From a checkpoint of a small contrastive image-text model.
Model: encoder arch vit, encoder moe soft, encoder layers 10, encoder width 384, text encoder layers 10, text encoder norm layernorm, text encoder activation gelu.
Rows from block 5 of the text encoder of a small contrastive image-text model, named by matrix and row number. Rows with one number belong to one neuron. Each number is 128 + 24 x the weight over its row's rms, rounded and kept within 0 to 255. All counts start at 0. Numbers have three digits each.
Before each neuron's rows are labels from the 100 texts, of 14848, where the neuron reaches its highest value: "tokens" is the input token at the peak. Only what is clearly more common there than usual is listed. The data: photos with spoken descriptions (Open Images, Localized Narratives). In brackets: how many of the 100, against the usual share in percent.
# fc1: MLP up (text_encoder.blocks.5.mlp.fc1.weight, 1152x192), inputs 128-191
# fc2: MLP down (text_encoder.blocks.5.mlp.fc2.weight, 192x1152, transposed), outputs 128-191

tokens: "them" (19 vs 0.2); "stone" (14 vs 0); "candle" (10 vs 0); "group" (9 vs 0.2)
fc1.724:174123127117136128140111141128129123126188128118129105146169125134108128082128106141112132178086121128123128128131128135123186115122135128102132142126127054119128143126128135134128115149140135
fc2.724:131098127128121131135076129119135137129122161128118129130136118037172144168128150132158126189118128128160128118128127133128141099159127126134123135128127104115133132128127129148138128128183128

tokens: "hand" (74 vs 0.1); "food" (17 vs 0.1)
fc1.63:097164090133129127149129153128146127103128123128127128115134209129127128128128119134137193130128165196128128128129154128085123117173124126127131128126129106131135143134126106143144127118178120
fc2.63:078128128125128125128094128111137128125128129157127122139096124137126180094130141130112056127172128137083129121128128124112168119135127114110163127126130128112095138113118201128128128089132128

tokens: "dried" (24 vs 0); "basketball" (17 vs 0); "floor" (13 vs 0.1); "dry" (12 vs 0)
fc1.40:128107131128110124125107056128135127148114123128097128162129053129096128098111137130129117128147126111126128128124073121102128114128127128099128168149133129120140074115128093130129129167110128
fc2.40:148128118104127128090144134128142145161126128128128112092137163131103080154128086162119127134097130114197138122138130172184102128083138122128122120094042126141093137128156121140127120177132144

tokens: "hand" (84 vs 0.1)
fc1.402:129127117105102133144166123122128130124126182124127187129142139190129158128126128156117127129136123113128128123137128130127145131129132128106125128133120078106129128128126095130128113133103125
fc2.402:128139126134129173127129159113192141129126129128150130127131116127128129106142140105128109119091126133126123104177112125138128074128156119227133112135158101123150101128124193142131127157133122

tokens: "also" (14 vs 0.2)
fc1.188:127161116150130125104123124128144128130195118127125106109160112136112156127136129162127120109125162132163128136153126133108123127123130118101128127179125128146128126132130132125130126122125130
fc2.188:132132088124128129131191131130133147111115127126128133119128089131124143124114142180115140117131136205131077145150140144145132128125120155092096128181138126069058090126145155128126135144134176

tokens: "goggles" (27 vs 0); "cars" (21 vs 0.1); "truck" (17 vs 0); "banners" (12 vs 0)
fc1.659:130128124128126093129100124128133177141126165191127128091105118160112128124117139113128155117121127131128128133125128099131130128125104143153122164074128126128128115141129098108128093126129119
fc2.659:125140120151114127065127131128148135069129132156134124128128128160124129148071127121128153111154135114138149117150128071126131137130135131121103127099092149129093155111158117128136125144123132

tokens: "walking" (64 vs 0.1); "road" (18 vs 0.3); "fence" (7 vs 0.1)
fc1.68:137103126090120126121126125128131134116104128158200128135125128128105127089128124169139127152122129132119128093188145128125140128163098127093156127120137099114133081122127189130138127132113094
fc2.68:127111076166163139124141120182110138138120125092178111129122146124145123150132122148128128148124137153110088146131140076138103130123151126130131135135129132120128148133118135077116127133140089

tokens: "goggles" (25 vs 0); "leaves" (20 vs 0.1); "objects" (9 vs 0.2)
fc1.5:117060127125121111130104128128129042128130127176079161127130132131003127121129118155116181126102126128131128129146107133125126113119122135139122131156130126125154084145128081131128127177105128
fc2.5:128113127128131129128121098132147140131120143119113130134136143153152103196131124134105103142141128118115124075045142130117054127144165170140128152124163135165134221139114129129128094118127129

tokens: "mountain" (18 vs 0); "looks" (11 vs 0.1); "of" (8 vs 1.8)
fc1.327:129085197076138109136128172128128124127128129134131128128087141135124128130134131106121121001132123116124128128129164088144123127125129134131146091139127125128204123091128138128099142127125127
fc2.327:069129000137113077132122127127128128155122128143107096196128128127116127128107128100127087123128132125129128087128122052127134151128143080255131106117115147130134131119132164125133128111118111

tokens: "sky" (66 vs 0.5); "bricks" (11 vs 0); "pot" (7 vs 0)
fc1.55:133127099124119129126140104128110136114142111132135148132139150133118128132133129105129116129126128108128128121116129096118172150111175126118128096116133128043128118127127158127134129128116126
fc2.55:107129227134140131123132136128125128128157128126133153122133113110130139131136128128145127133134129004171110127126125132138128084148148053123126147161142128133132128143137116188146129096127127

tokens: "mountain" (22 vs 0); "woman" (19 vs 0.3); "specs" (15 vs 0); "sweater" (14 vs 0)
fc1.211:112125113122114159128133126128115127099139118115116128097141128192160126147127134044127110132201076091131128133127137210190137127101128130128100138126129148112126124111103128162135147128124138
fc2.211:131126133133123146128129142127128128096125131118124133062160105132128125121128167128127130152128127127142128128131145164132052103137140128138130080154114130146148134203129127129101129116116132

tokens: "walking" (25 vs 0.1); "curtains" (16 vs 0); "book" (9 vs 0); "door" (7 vs 0.1)
fc1.597:131147119118127128125125109128128121144134128137090128128127126126129124082077127128138095146128124136134128129125126121128130127101123136091127115130110128180155142081129136107147130130128127
fc2.597:137133150217131129123124147061127127128100077107127154125144128096115143128127107130132137113148127129136141130128082213156144133118128137129128128112129136140103122133106112187112131161124118

tokens: "lights" (33 vs 0.1); "blue" (30 vs 0.1); "jacket" (15 vs 0); "rods" (8 vs 0)
fc1.706:137083144160128061124104120128106117135116178139126154129106233148137162128122130129131132128115125143128128133125128145128140129109108120127155178120128129138186111142122128120120135125130184
fc2.706:120092123128175116130127140116128126123099136119136125128133138136126128130127127127127133127170149127136220161147129127132129128142113122131136129112133128148170131185131128123106132128130106

tokens: "poles" (58 vs 0.1); "ground" (20 vs 0.2)
fc1.336:127116125127128130119132133123138128132130121105130128126137105125149098137118112004110193185119078128136128120111128126040132111147127127128134149156163128120112099094129121128125098145129118
fc2.336:147128178057132128124132128129077128128138141107132128083136161115128099125106123153103114149130129070128128136122110183145126085094135138129127141154177116130123129117128130150124120135121077

tokens: "grassland" (17 vs 0); "sketch" (11 vs 0); "football" (9 vs 0); "pic" (7 vs 0)
fc1.547:128115128177127137120127137132113145162130137111089128138048129107104135122127117121127133119130126087128128107124133078128112059095129132128128106131113128130124144127131139125109142129051146
fc2.547:124130122072125140124130104128137121228153126126127130142130136127061117060123127146130126097128128153156128128134098128130157132127124145094128151124131129128128140149129162126162122127117165

tokens: "table" (26 vs 0.5); "frame" (22 vs 0); "chair" (18 vs 0.1); "frames" (16 vs 0)
fc1.106:134127123140107102109165133128129131128154141158094128154134124128087128124113125122127150054227132127137128128130188131103128128127132150121125148126151122130124128132130232124128133064132137
fc2.106:128100123127128124126105137114026114078152054113128125131139129126029128143128208128128152126128130125128128180129109127086166092127127129122119124111116129125132133115125142128123096095128127

tokens: "walking" (27 vs 0.1); "as" (26 vs 0.1); "shelf" (8 vs 0); "left" (8 vs 0.4)
fc1.270:160158143126134178128142129128125130140121139128145136127157135131126142122127128128129126130127082164137128125126153160129129123161142127127129127128124123074142120136127127127124128073034133
fc2.270:147093090131130127125221132131111127128126128110124125125228142130165144112128104128136128137123128128130148162177123128132107173126102150125128094127116130101128128152118117128131126144120134

tokens: "poles" (29 vs 0.1); "playing" (25 vs 0.1)
fc1.29:127119126148142142115106138128129144128130126132128255127156099128128133171121129079129127179109131130129128122112067111128144128141116117151135141070094046128105152097136126114164119075128128
fc2.29:118136109128136124196093145128127128125128125167063056128103128134132153133115091130123129165165131123147112118128128133177205127132128138134128130128126146136151101075127135132126097181127128

tokens: "sky" (28 vs 0.5); "wall" (15 vs 0.4); "buildings" (11 vs 0.3); "art" (9 vs 0)
fc1.577:129123122128105128128129088128132131128132129120115221171147148161122097134132109090137130138141132126128128128171127152112132132131164118129130111128128139090141130123105131255134137124128127
fc2.577:117076188118128128140111128129121130105129128125145162127147120127129125159138122129138146133126132135141118128127131132131128144147130128128134140105136099130146067200168104128133132151152129

tokens: "hand" (57 vs 0.1); "microphone" (26 vs 0.1)
fc1.396:137056124117120179127112183128081128157129160120126128160169122145162128142201134128159120131132114126138128113126132128091153125127129128121126133126095122118156125111129128156127131097138094
fc2.396:144185129127131112129128128137140131128151097136140133126124129124129134133124148107053129135128132141128147218125136132114110133114128147132195122143129128158122134127124136160138138158128125

tokens: "at" (99 vs 0.6)
fc1.445:124127132128135115127145128128128123128117120142142128131128133128138130146120137121127129137143129129155128130128156127035110081134129160128128130142152119133128133119112147166131127128126131
fc2.445:138131118120123066128102129134131129124128132128124084127173125102132134117131143129143139152128128121128157126128186124128194057141126132122123118119125132159104121145130152138128117103103133

tokens: "they" (45 vs 0.1); "cloudy" (33 vs 0); "drawing" (7 vs 0)
fc1.313:115155082110073104117128129128124149122153128060086126128130127150115128127112130119128145110137109128132128166104128131159109128076135128128127159166193118095255114130128149122072123165128133
fc2.313:128137097129125128127123128127128115133134119165131113095123137129121121094128128129084124128128135198125130128128116128118127128181133121143123107146114104138141128122127125127119128127114154

tokens: "right" (89 vs 0.4)
fc1.534:095138128123105163146127135128123128150110072108116128123125166131128128102118114113128112238154113135128128128127133119128142173126168128130136118125090128094129126125109172106140132178129139
fc2.534:128099120128125128117152129169130130130102097128115137128126185130140118122143126133128122130102125127107153128128122128142122128126128128124111126039128115129128142142140127149177131131136109

tokens: "at" (100 vs 0.6)
fc1.125:076129198108128141128152128128128091156145104099132128114131114127128128107123132108040151153134127134141128128130128130197100128110130133130128126134123120125106126142125128128126099214133111
fc2.125:131126111128146145110101161159127129153130151130108145140118130121116138128156135110128141126130128125125170158097128126123118128199125146128132054128098128144118152144120128128105128118123135

tokens: "frames" (25 vs 0); "numbers" (17 vs 0); "sheet" (11 vs 0); "laptop" (11 vs 0)
fc1.281:128129134127128128143146119128129135123143135132114170156160129147080131127135127101127220125154098123146128128123133128134115111167128141128125128089129128119174142144124161119127129142122128
fc2.281:162128127166140072129100111160128133135128214136130127128146130129129122128128130129120125128127128135098128129110117135148130150118128127114123130128128107126128166128129127128128121127131127

tokens: "drums" (56 vs 0); "placards" (10 vs 0); "glasses" (9 vs 0.1)
fc1.84:128128100123052125135097163128113129124129080128123128185128125130127128140129131129127128122127130124140128134128134142143136140165128106129127112133139128128129148128191133129156128114169128
fc2.84:131121128131061126128133112121110144081116121128130164122088135124130132128153138129115096124128187127082132118133127120101088165125125120105120132125135126123141120129124133148122192128122089

tokens: "at" (99 vs 0.6)
fc1.261:105124132128164116126145209128129128130217092140126128126129153130110128128119126130142127112155127142125128128139112128126108131120128105136145129086127152105100128115131124148129127158124121
fc2.261:128128119082150179164146146128101118130116128099164185127130141141112126117127139095125113131130134121129071118128129126131127088127127146123129133122128120129125127126130127122130130128122129

tokens: "table" (30 vs 0.5); "wooden" (30 vs 0.1); "image" (11 vs 2.4); "books" (8 vs 0)
fc1.182:130085132138125022123134128128104158129123166128127129193128168129117129129161114126173153120098126130141128123134119127106132153117139106132135120129143124128120110129127128128158126127129136
fc2.182:150102171128077110181119131133071133123124113138191116128127127117089127126128122104128111140108131190118132140094132128153174131138128133120107172144118080139123173112127123130073109189099157

tokens: "lights" (90 vs 0.1); "brown" (7 vs 0.1)
fc1.556:128140116126131124176125167128129133128104122121105165136129123128116121128128146125111108123129026133124107128116126141128135157126133124129121138121134123117095124108125133151103128123089130
fc2.556:130131095123131128127128144105119131080131120137162128125017124168109131122120031137128096142128127078162115142216130129141131129121146128129144134126120137142206136122128125125134126130117121

tokens: "walking" (42 vs 0.1); "chairs" (35 vs 0.2); "dustbin" (12 vs 0)
fc1.93:125122098130143127123120128128204087120140127172130128103128107122088132131149151125092134128129021141133128119125132228123136127160116122122129127128117128128156097128132155082130055124068116
fc2.93:176114128129138128107127128116129125127113128128126128128202143138127140124155128133127127125142147137123128130117103127176112128118128181128144128134145124128111133119127206127128125145128117

tokens: "dried" (13 vs 0); "shirt" (11 vs 0.1); "wooden" (8 vs 0.1); "sun" (7 vs 0)
fc1.600:133128128113142114176136129129131128195125127147128128158125099129123128121142115122224066133100124130128128111111131127131125113115131132131132128131144173073128133111130132116124142132130116
fc2.600:111096128129128128128130127129107128139255127128128202129121102125102127127128152122142128210106132128123128167139128140130128184128178128123125134125128127127133128129128126125056053118128128

tokens: "which" (100 vs 0.3)
fc1.267:128129092135134146127125114128128121138117091128018114181125128138127128114125130125143103125111128115176128128101127140133097106199238146119128128128128130128129128150127135121129124127119129
fc2.267:135109126123136101100138138135113115130112141125146139116133136103078114120090131132133101131132019116087128128152129127128120139130073189109105127129152079117130121133140127114147156122198110

tokens: "at" (40 vs 0.6); "book" (8 vs 0); "image" (8 vs 2.4)
fc1.479:128143049091146136141131126128146123126128124123051128080124133184128131073086080153166093134127134146128128151132109133128176136126126171127129130155121131128107091129135110102125147132138134
fc2.479:143127113111102136140126176127126127134094133127129148143128144129128136124132123159127141060144139109137118121091132127124086128128131128125126128129064128122128073123123123127064128130137104

tokens: "they" (20 vs 0.1); "couple" (10 vs 0); "red" (8 vs 0.1); "poles" (8 vs 0.1)
fc1.155:126156067119120064104128119128137124165087128147112128124129128137131128099119128151103121114122105153125136128127129066123128135123133102128144128163134124100166081131133132122130114133125129
fc2.155:123128129138128128101130129128124138116135103107132130131123132128135127128128136128129138129154127128141125129108151121129121124255125128119142174128128123125124121135129123128109116117000128

tokens: "bottles" (31 vs 0.1); "specs" (31 vs 0)
fc1.666:120145128121120132137129129128122128117130133117145129123111145129123131130135126130151172145128126125134128152125130125139127128118121144128130130089126076133124148119116134087102126123129129
fc2.666:113127129128172129128107128139128125128127187112120148132120134129127111102123124091115124202128131120133128110126142128131175091129145135128177134127132096132113139128129214122097128123128131

tokens: "sky" (71 vs 0.5); "tower" (11 vs 0)
fc1.139:129087110132099128127134130128126108124128112128124149174125135154129169128131119207128064130132130129128128089138140128126158127132128129127128118127129123134128128135052125154163110125142129
fc2.139:127129167125134132136100162150128121026130143130155141120094122133134133125105167125166130161115129139128112129128128130142102122139147128134128129112128150143116148174129169128161104095116123

tokens: "frames" (15 vs 0); "bottles" (7 vs 0.1)
fc1.491:110155130147130137120112126128094119125196137128128106129131107137033128155129134167127128128155129096154128128128129131147144132111044125128101132130125141125127113125128116133128116098047128
fc2.491:128128119131122120133025123140022098122128123117127207124131130141150127128102127118133146086128189128123130248131138118127127129133159123133096117127111125129128128128169111134128122124119140

tokens: "which" (94 vs 0.3)
fc1.194:127100112131112128124132122126128130137130119116117136123127149096161149144131122129133125120129100128122128115076151162122137129129152126131162128130122128118126114111127236198135104107128130
fc2.194:106134127128126112112128131195128127124105135117147130129072140109107129133167127118118129129132119122123128126127132247128123131127129132126117116123141128128129122158134122130128069128146071

tokens: "table" (29 vs 0.5); "watermark" (11 vs 0); "bench" (7 vs 0)
fc1.443:132129158089141109133122120128128160135062125119128128157131120171101132129141131141127130128130142106128128118111127128140097114134037164128125129142131128128072121133127141063116100148119119
fc2.443:126127128128122132104123141127119127189127236132125142130112120125127138113116131109128147143120128110112128135115130136127067126134136146116143119130119118117191129134083128120135127128130128

tokens: "sky" (55 vs 0.5); "curtain" (10 vs 0); "their" (7 vs 0.1)
fc1.498:236123110127133142112101132128215171125123145125143158111129130164141173092118092117127128163180136127130128126122146132071129127123150100081130132124137124069187110150128141163128118099124136
fc2.498:037130129110093129126091163128122153116128125127130133128126142129123179126127117126142155128128128117124128106118148128118130124134129129128122134124255128103139183146188070127117086152128129

tokens: "frames" (46 vs 0); "paper" (40 vs 0.1)
fc1.435:127124139136131131138128129123135122137128162129134133088135130137123149134142116036131139118134127128129128125130177128113129116048132125137135141130128114159149132118131189128127123107126124
fc2.435:126125105123128113127130128144128122128128125111118129123147127127129128127126166121128133151114148076123128175121161138128186129130167127129128145125148117130131139122162145128062122123128106

tokens: "them" (39 vs 0.2); "t" (32 vs 0.1); "wooden" (8 vs 0.1)
fc1.204:150170091127067128166132127128133166143124130127127128128148128108128128219156127131175128135131116037125130129128128134078133127143127137129128129127164123165130128123132137128128141123135139
fc2.204:105133115140113174122128066111153138132133125125132168132130102128114157137159073117128116128138122080131100127160153123112157129122136140113143128128148136127134104126129131130128111130152039

tokens: "which" (41 vs 0.3); "edited" (25 vs 0); "text" (14 vs 0.1); "ice" (13 vs 0)
fc1.151:127128141140128107087135129128113133159160122128128081136113130130127157103134131085128130126126135108128128129142122126139133128128117137123132044194168127126069120123128129129145156127126167
fc2.151:127128067126146130168123130112139114104128128132095129124086126055125128116127127128130115122136151190112149122132098133119104162161188119127040137158102133122141130126128117129128118117121127

tokens: "posters" (37 vs 0); "helmet" (21 vs 0)
fc1.353:099128135143145135129129137128129128122115124123128118128127128117126126139150195133128128128155127100130128122126135135125179121133144128140158136084148126255110128118163122140119128128126136
fc2.353:165148120087129127137159124128199124127124103096130127128128140128121142129134125128128145063112129093142131129143070127126128133066115126129208142142132135123088127133128161128120138127098124

tokens: "hand" (32 vs 0.1); "another" (20 vs 0.1); "man" (18 vs 0.4); "containing" (10 vs 0)
fc1.367:126143128130122116112118128128065133142190112117128168126139099130128127130128127166131112130140130108135128129104162105145120128111157108080103125211139129128128127105087127127117129138158124
fc2.367:056142127140129164128105118128108129130180128129129131128128128128022130098132129124128130128121130127070125110139138128130126132128134122091126128171125128133128105126126128128128134130128167

tokens: "bottles" (58 vs 0.1); "plant" (11 vs 0.1); "shrubs" (9 vs 0); "football" (8 vs 0)
fc1.23:185128127128110132134127125128128128127137100197124128121095134126121127144129135127127224105125130044129128130124133132125091116128071118166111123138123129122126130124132129108118122123184134
fc2.23:126185090125070119121147111128128133171129178141095142121130153081153121123128122119125104137136118128126161121127165127128095121129092128127136141090121128131121127128123128123127075127074128

tokens: "which" (31 vs 0.3); "ground" (25 vs 0.2); "ball" (14 vs 0); "playing" (9 vs 0.1)
fc1.478:152152066128132129128127129155067134130125128102123128125136129131143129088135126101128102123121127128175128129127132201129135131121112127110130136132127040131115128111128162131119133121128145
fc2.478:130128141129128129126133124128129135128120128130125124122128130024128129128125117123128087124161129128129175126128109131074125128127129118131127130127128098145123105170125129127129127198125053

tokens: "at" (94 vs 0.6)
fc1.444:127138130132128128099130128128125137198135118129140128129128129127126134128128116130154110165139124124168128124125124124091105130127126128132109158130128240132083120159129128157093128128121128
fc2.444:128171109120159123123171127105130120136141094141139140128136139090129094124178142099128128115128139165130130127128225136143068137141110132132130128122148129117098088163126122114128039125126125

tokens: "bottles" (15 vs 0.1); "glass" (11 vs 0.1); "railing" (7 vs 0)
fc1.275:123130125102162135115117113128157132127149112140176128121112129138131128148131072148131117156092165135134128128130161115128169093131129130110127207201137128151129156107174137147130128135148129
fc2.275:191126159107126149138128128129053172114134138175088106125125120158128127119184172151105116128097128125109127109144128166142125128114091128115135135140102133157111103130129150097155128126128127

tokens: "lights" (59 vs 0.1); "they" (15 vs 0.1)
fc1.604:119136038125128126129122104128128140143133121122124127148115020175119127113197126067128131136127128128204128120125115132148120101136159150090129110136128175125207088129127147127127158120138095
fc2.604:145140128127145129128126128134149151179128125128128091129128174145130124111160124130129128145067104136132125122125116150118095147142123162119126140128127124128128136130242127151124128128122126

tokens: "poles" (63 vs 0.1); "files" (8 vs 0)
fc1.101:128128143127136133111127117128129089132119113192121130214126130128128129087120128163110128127143127128126128096107122116127113119124136068122128183203157106124115095134107147131171129129126127
fc2.101:146124128112127147125192118128123128125128127122128118187108124103123131111133144105077063130105127105125152104139127128109129081130128126138128126055101057134128098129117148128128129150098146

tokens: "pen" (35 vs 0); "him" (10 vs 0.1); "wine" (9 vs 0); "street" (8 vs 0)
fc1.550:126103104128157132129142173128118143131131129146109128128130127129110128123128127144140130131122149181114128128130128129123133073122130136137144071129108130128120129117125140161140130132129131
fc2.550:146122131144137087151128124122109128167130129126140131131128141157146128101121139110131146111174125197146156083185122113111133128153128082157176107126140127161136130133129118102128139126136115

tokens: "at" (57 vs 0.6); "image" (33 vs 2.4)
fc1.575:131146122141094116129123115126128126129167112133128128143132128130193128127128121115165117143181111133128128150127102132140130143133196139177153086129147136114118128114129123149128127128129126
fc2.575:116131075089135120137145095170107132126138123112133174151125135129150127170138073116125143132140098152128124128119106120132134164105128130113140127127139087126108089117160095154050125193092129

tokens: "they" (36 vs 0.1); "watermark" (31 vs 0); "guitars" (10 vs 0); "podium" (7 vs 0)
fc1.751:122135119127124128135128115128129240128150101153128128192130085092124213147132129147162128127151128166132128133126127127128128128117126095127128128103104136153174080120129127117125128118114136
fc2.751:127255129128107137112156117128127136133128124136131108123126132146128121071129128122121157174128144129136105123100147127111121133093128089138125134128128109134127125165189128171128127068088124

tokens: "picture" (57 vs 1); "at" (24 vs 0.6); "clouds" (14 vs 0.1)
fc1.455:120138039126129149167119160128128153128113130094118160101128122131143128143131128130134148127136133095135128142111127127145123161147126128135140129124140105128125129126127119065128113171128122
fc2.455:103217131128142172126128128119136127129123128122128127132192140110102122118147117138107120120158128129115150104137128130091143122128133130129115103127120100129135128134198121126131220127152115

tokens: "also" (48 vs 0.2); "stones" (16 vs 0); "many" (9 vs 0.2)
fc1.421:139097087116155125128117129128164128135171081141102128061155198128128118140106143115132129145127240128112128122130160130042130121128130123107129148115128111166124106127100142139111131126126126
fc2.421:128127135101150128132111130144131136121132205128151141131128128129127128128089128125128139129137127094130139101143133174159163111128129173107128128129130128126100130128156126161129125129130128

tokens: "right" (44 vs 0.4); "few" (43 vs 0.6)
fc1.385:129176110136110129129123120128126132131129128083123126136080132121129038118190054123135128128129142068118128128156215128136128128130097129132127126127126144127123128128130133128134123129163144
fc2.385:125123128127104131129129048138127129127127154056128148123125129100133128114139128128125129130156081129127113114126130127142105128127078094101128111121145132126153131127099116128129108170150119

tokens: "walking" (53 vs 0.1); "road" (40 vs 0.3)
fc1.572:128126123123131122127123071128103130141136127125121128128138125165120129118130134128125130140128100093145128018109117081131128116164130186138126128127115128103128087128124132126127144128050082
fc2.572:179111103141129138120144092146130144168128128097125126092129120128126128103134110127131203133096126127131135115107102132124120127100165124133131102142113142147124139142128178114130140171128094

tokens: "wires" (26 vs 0); "into" (11 vs 0); "tools" (9 vs 0)
fc1.262:096128097126128122137118126128128155122125131128128097127130087128113054122132128127127130128125151135134128128120129118146149093130164117154159159090183129143128110132128134133128129119132133
fc2.262:126122130122129125124115126125128128128140129145139016128138106125128102131099144126094127131109149123081126127144110133128158128127250128128125128129128132128128129129126128124099157122128162

tokens: "pen" (21 vs 0); "laptop" (18 vs 0); "eating" (13 vs 0); "left" (12 vs 0.4)
fc1.530:128129188142123129161128137133131096149083127095194127132127137128126127111123128097184125129131127127112128127073175127127143125126131149152089137148127126166113133099116159128144132128159137
fc2.530:128126138106128127130139115128133129172127122128155123012133132128128119137126141117078128128118117129125131128154130126112133127108137129128129132124134102127138119132039126052154128126128121

tokens: "which" (41 vs 0.3); "caps" (27 vs 0)
fc1.360:091112014150178117112116128128127114129117132119122125129092114129112128108134128141131128123127105128134128128124128125144132115127125129113110088026133134112161123156139181136116130117101132
fc2.360:109124148092157138146118130130127128128124105123125035128128137112128141129094083120136135121133134139131126099131108049124131081128123128191161127128155163092127138125085144134072112183128128

tokens: "table" (45 vs 0.5); "sitting" (10 vs 0.4); "posters" (9 vs 0); "flags" (9 vs 0)
fc1.496:127128128130147028122125126128127128130128127132118128127082130127122128120134117176128120119130130149129128125117121139099121128147129128128114128122125125151131125115137135133127129087128130
fc2.496:129125128049131131145069132128129129086083128111129039234161145127114128132109128128127123119128141101130127119127135128126129116126088128090144148152120129129118141075128128126124122185128133

tokens: "bottles" (81 vs 0.1); "wearing" (12 vs 0.4)
fc1.184:139140128137128127138127116128117125157128112128129141135129075110111128128130113128129119128112127129125128113129110227161137047125149119038147126135128136128150016145128143138148112172192143
fc2.184:141124128123123134111121132144088172163126104124124128147135127131148125128099101124143135123127137116086124161127196215154113128139173152129075127128145124128123156124172076147113099128118128

tokens: "goggles" (49 vs 0); "three" (22 vs 0.1); "balloons" (11 vs 0); "curtains" (8 vs 0)
fc1.76:095128136130124075162112126128142130128138167103084127125100133129119128128139134106145138117128135087131128129124090137132091144128129129065127152183093127111052156200127131111156127121128139
fc2.76:134119128127103130104127133130147128195130129116127129128138128180130110125129142129165132124128128211128150121108128125125125128130103128190122172113088129122125127106138128124132127152127162

tokens: "walking" (100 vs 0.1)
fc1.128:116129093127131124111108127128127124130091105097115114133126128132115125122128128145128149128091028133148128099125117119105143165128129150125128153129124212128068129092119196129158128111109119
fc2.128:181133147133128097127031140130118128129127114136152106127127125119128128102132102137128134131123121118195128102144127131139062102127116161120130133142057129109098128129090110128128126151121128

tokens: "poles" (53 vs 0.1); "all" (16 vs 0); "sky" (7 vs 0.5)
fc1.737:125139127124146128152173129128151118108147097128151137124136202161123128127113104111138131129131126120126128123111131103111128127157125125142137130129119100135123190158126124083128140130105125
fc2.737:126140129167128191129145182135128156129136129130123102135135116123158124214136126128127128129121088084136121128129119158124182091129141114128127140144128126131131136125125148121192139119137130

tokens: "table" (33 vs 0.5); "visible" (15 vs 0); "middle" (14 vs 0.2); "lying" (10 vs 0)
fc1.38:122139141152128107123142147116129111103132089120128182128160129119043157128126083126079177142123069126160128129128114095129140147128181128121125129152130085127136128134123199140128128125140126
fc2.38:122104128193127106112122151157114125067114114128147079138128132128125131128074133132131086134075122084126100109125126127130171110139112127114169168147124135109136149152143127163152118133147127

tokens: "pen" (40 vs 0); "belt" (22 vs 0); "fan" (9 vs 0)
fc1.320:189139124100138146131106139128126132126128125129188128122139146128142128139122085135133175089130124126113128124101128032117124112129128125150116099128138111114125148112130126128127140139136194
fc2.320:128136131119128129204126160122123133158166128125127125128081123126127126131129130143124134117219128129184138138126123114128128126130128133127136131129132146128128128140124108121129124074123149

tokens: "table" (32 vs 0.5); "floor" (19 vs 0.1); "bouquet" (9 vs 0); "road" (8 vs 0.3)
fc1.602:129125131121126000139129122128147111134125148161097128124140186122129141128126115128129122129129117131131128119118035137080139152131100139099128093170109150159142119167139118130143131104128116
fc2.602:115100124127129111127127135127128126128120128150134131126128126128127137128133130118147127129078134174141131129044131089133098106124175129127128129126167125203128128128135151128138113217109141

tokens: "lights" (73 vs 0.1)
fc1.448:129162128133128082128131134128115129137126111128129128159104070119140127124121136125127136128131128105154142096129128210075128122129169124130127127113141122147130123124133128153101128128091142
fc2.448:074121138087140127117179127114160122188156131123129122129129122117063126128123085128130130126128129125126139128125123130128154123128202128117110128128127130156128132128122126140127128135173131

tokens: "mountain" (23 vs 0); "gate" (20 vs 0); "stool" (14 vs 0); "shop" (9 vs 0)
fc1.434:128140093128098105163127163051136115132132133114108126055128128175117127108126134129114124119196055125134128144110111120160117128127125127150149198145129167117161117122130121109130115106127141
fc2.434:128129125126119131029055127142118079136128102128123129128130127152118130128135126131119133091071129134139139126131116101109134123159098148129089129174104146128096115086119128120128126118128128

tokens: "which" (100 vs 0.3)
fc1.64:140128128134132128141130126128214145132163123128114128110178135142141128115058130110123129109123125106129128097129056128133145161127132119116128161182127129147133129140134142120128088128121132
fc2.64:124082128129134131128117127123102121156127143118130144128135127123129099112142135128125139179154130130115131130152126170121125128136126124138107116090153120130133128073134135127130127134128130

tokens: "them" (60 vs 0.2); "around" (17 vs 0); "pink" (9 vs 0)
fc1.205:091137128128109133143094131128135178144105126096082127136095125128128128127103129151128131146128019117124128120128167122126125135133127130128131125095140116126129134185130131124085153122126129
fc2.205:128128128125115156100171121125139113119084121120129106112203125120127165160133135106128119172139127072131129128128128089129144131130166119132132164146156124124133193142128128128104145143132182

tokens: "also" (31 vs 0.2); "running" (19 vs 0); "carpet" (13 vs 0)
fc1.253:255124034125131127115135129128128146135143124128122127129107124130127251128118154132128128129127131139129128128121143129163156094127132132126129162129124151151127110156178122136125127066139133
fc2.253:110130098085127113154177157128123128132238136129128128138125129128149032127131127131064126128126132132127125133122129146125128116136135128128119144154117127158072133117129123121130125124130131

tokens: "them" (82 vs 0.2); "banners" (15 vs 0)
fc1.225:122104104130127128128115136128125166125134095140130171114130128130131128146147124127128081131114128136126128130111128108217146139130121124154116180107133117128134115123141135121130119123137127
fc2.225:117129131130137127128125128118124125109131128129117089127160129141119191175125139144129128138127116128138127125140156213128132127128175157124143161129127127164127117133132125132079128123133126

tokens: "right" (21 vs 0.4); "shoes" (7 vs 0)
fc1.754:128130127128112136128129128128130082162167037078127128160068181188125128128121128141126164153128137125133128149128160148107117130130136137130116123145141126129114079128127117123149128140123148
fc2.754:143142120128178166117127127130129134162126120119129109122125128136128000128124128129130119103147124137124127130115128125129105122142136130137115088113124130132128122133126151100169120141128128

tokens: "sky" (23 vs 0.5); "three" (16 vs 0.1); "hills" (14 vs 0); "flying" (7 vs 0)
fc1.582:205131127129130085105111126128142128128129109223133150128128127107124128086141128070125125072151114133127128126117132129128128119114128129125126129122114132129092153123092159127137132128184129
fc2.582:128128165180137086128126137077119120118180144139113129085113124124119127129128128142133125102124177142206183146124127140128128111116157152106088148128116128133176149123096126134170094122124128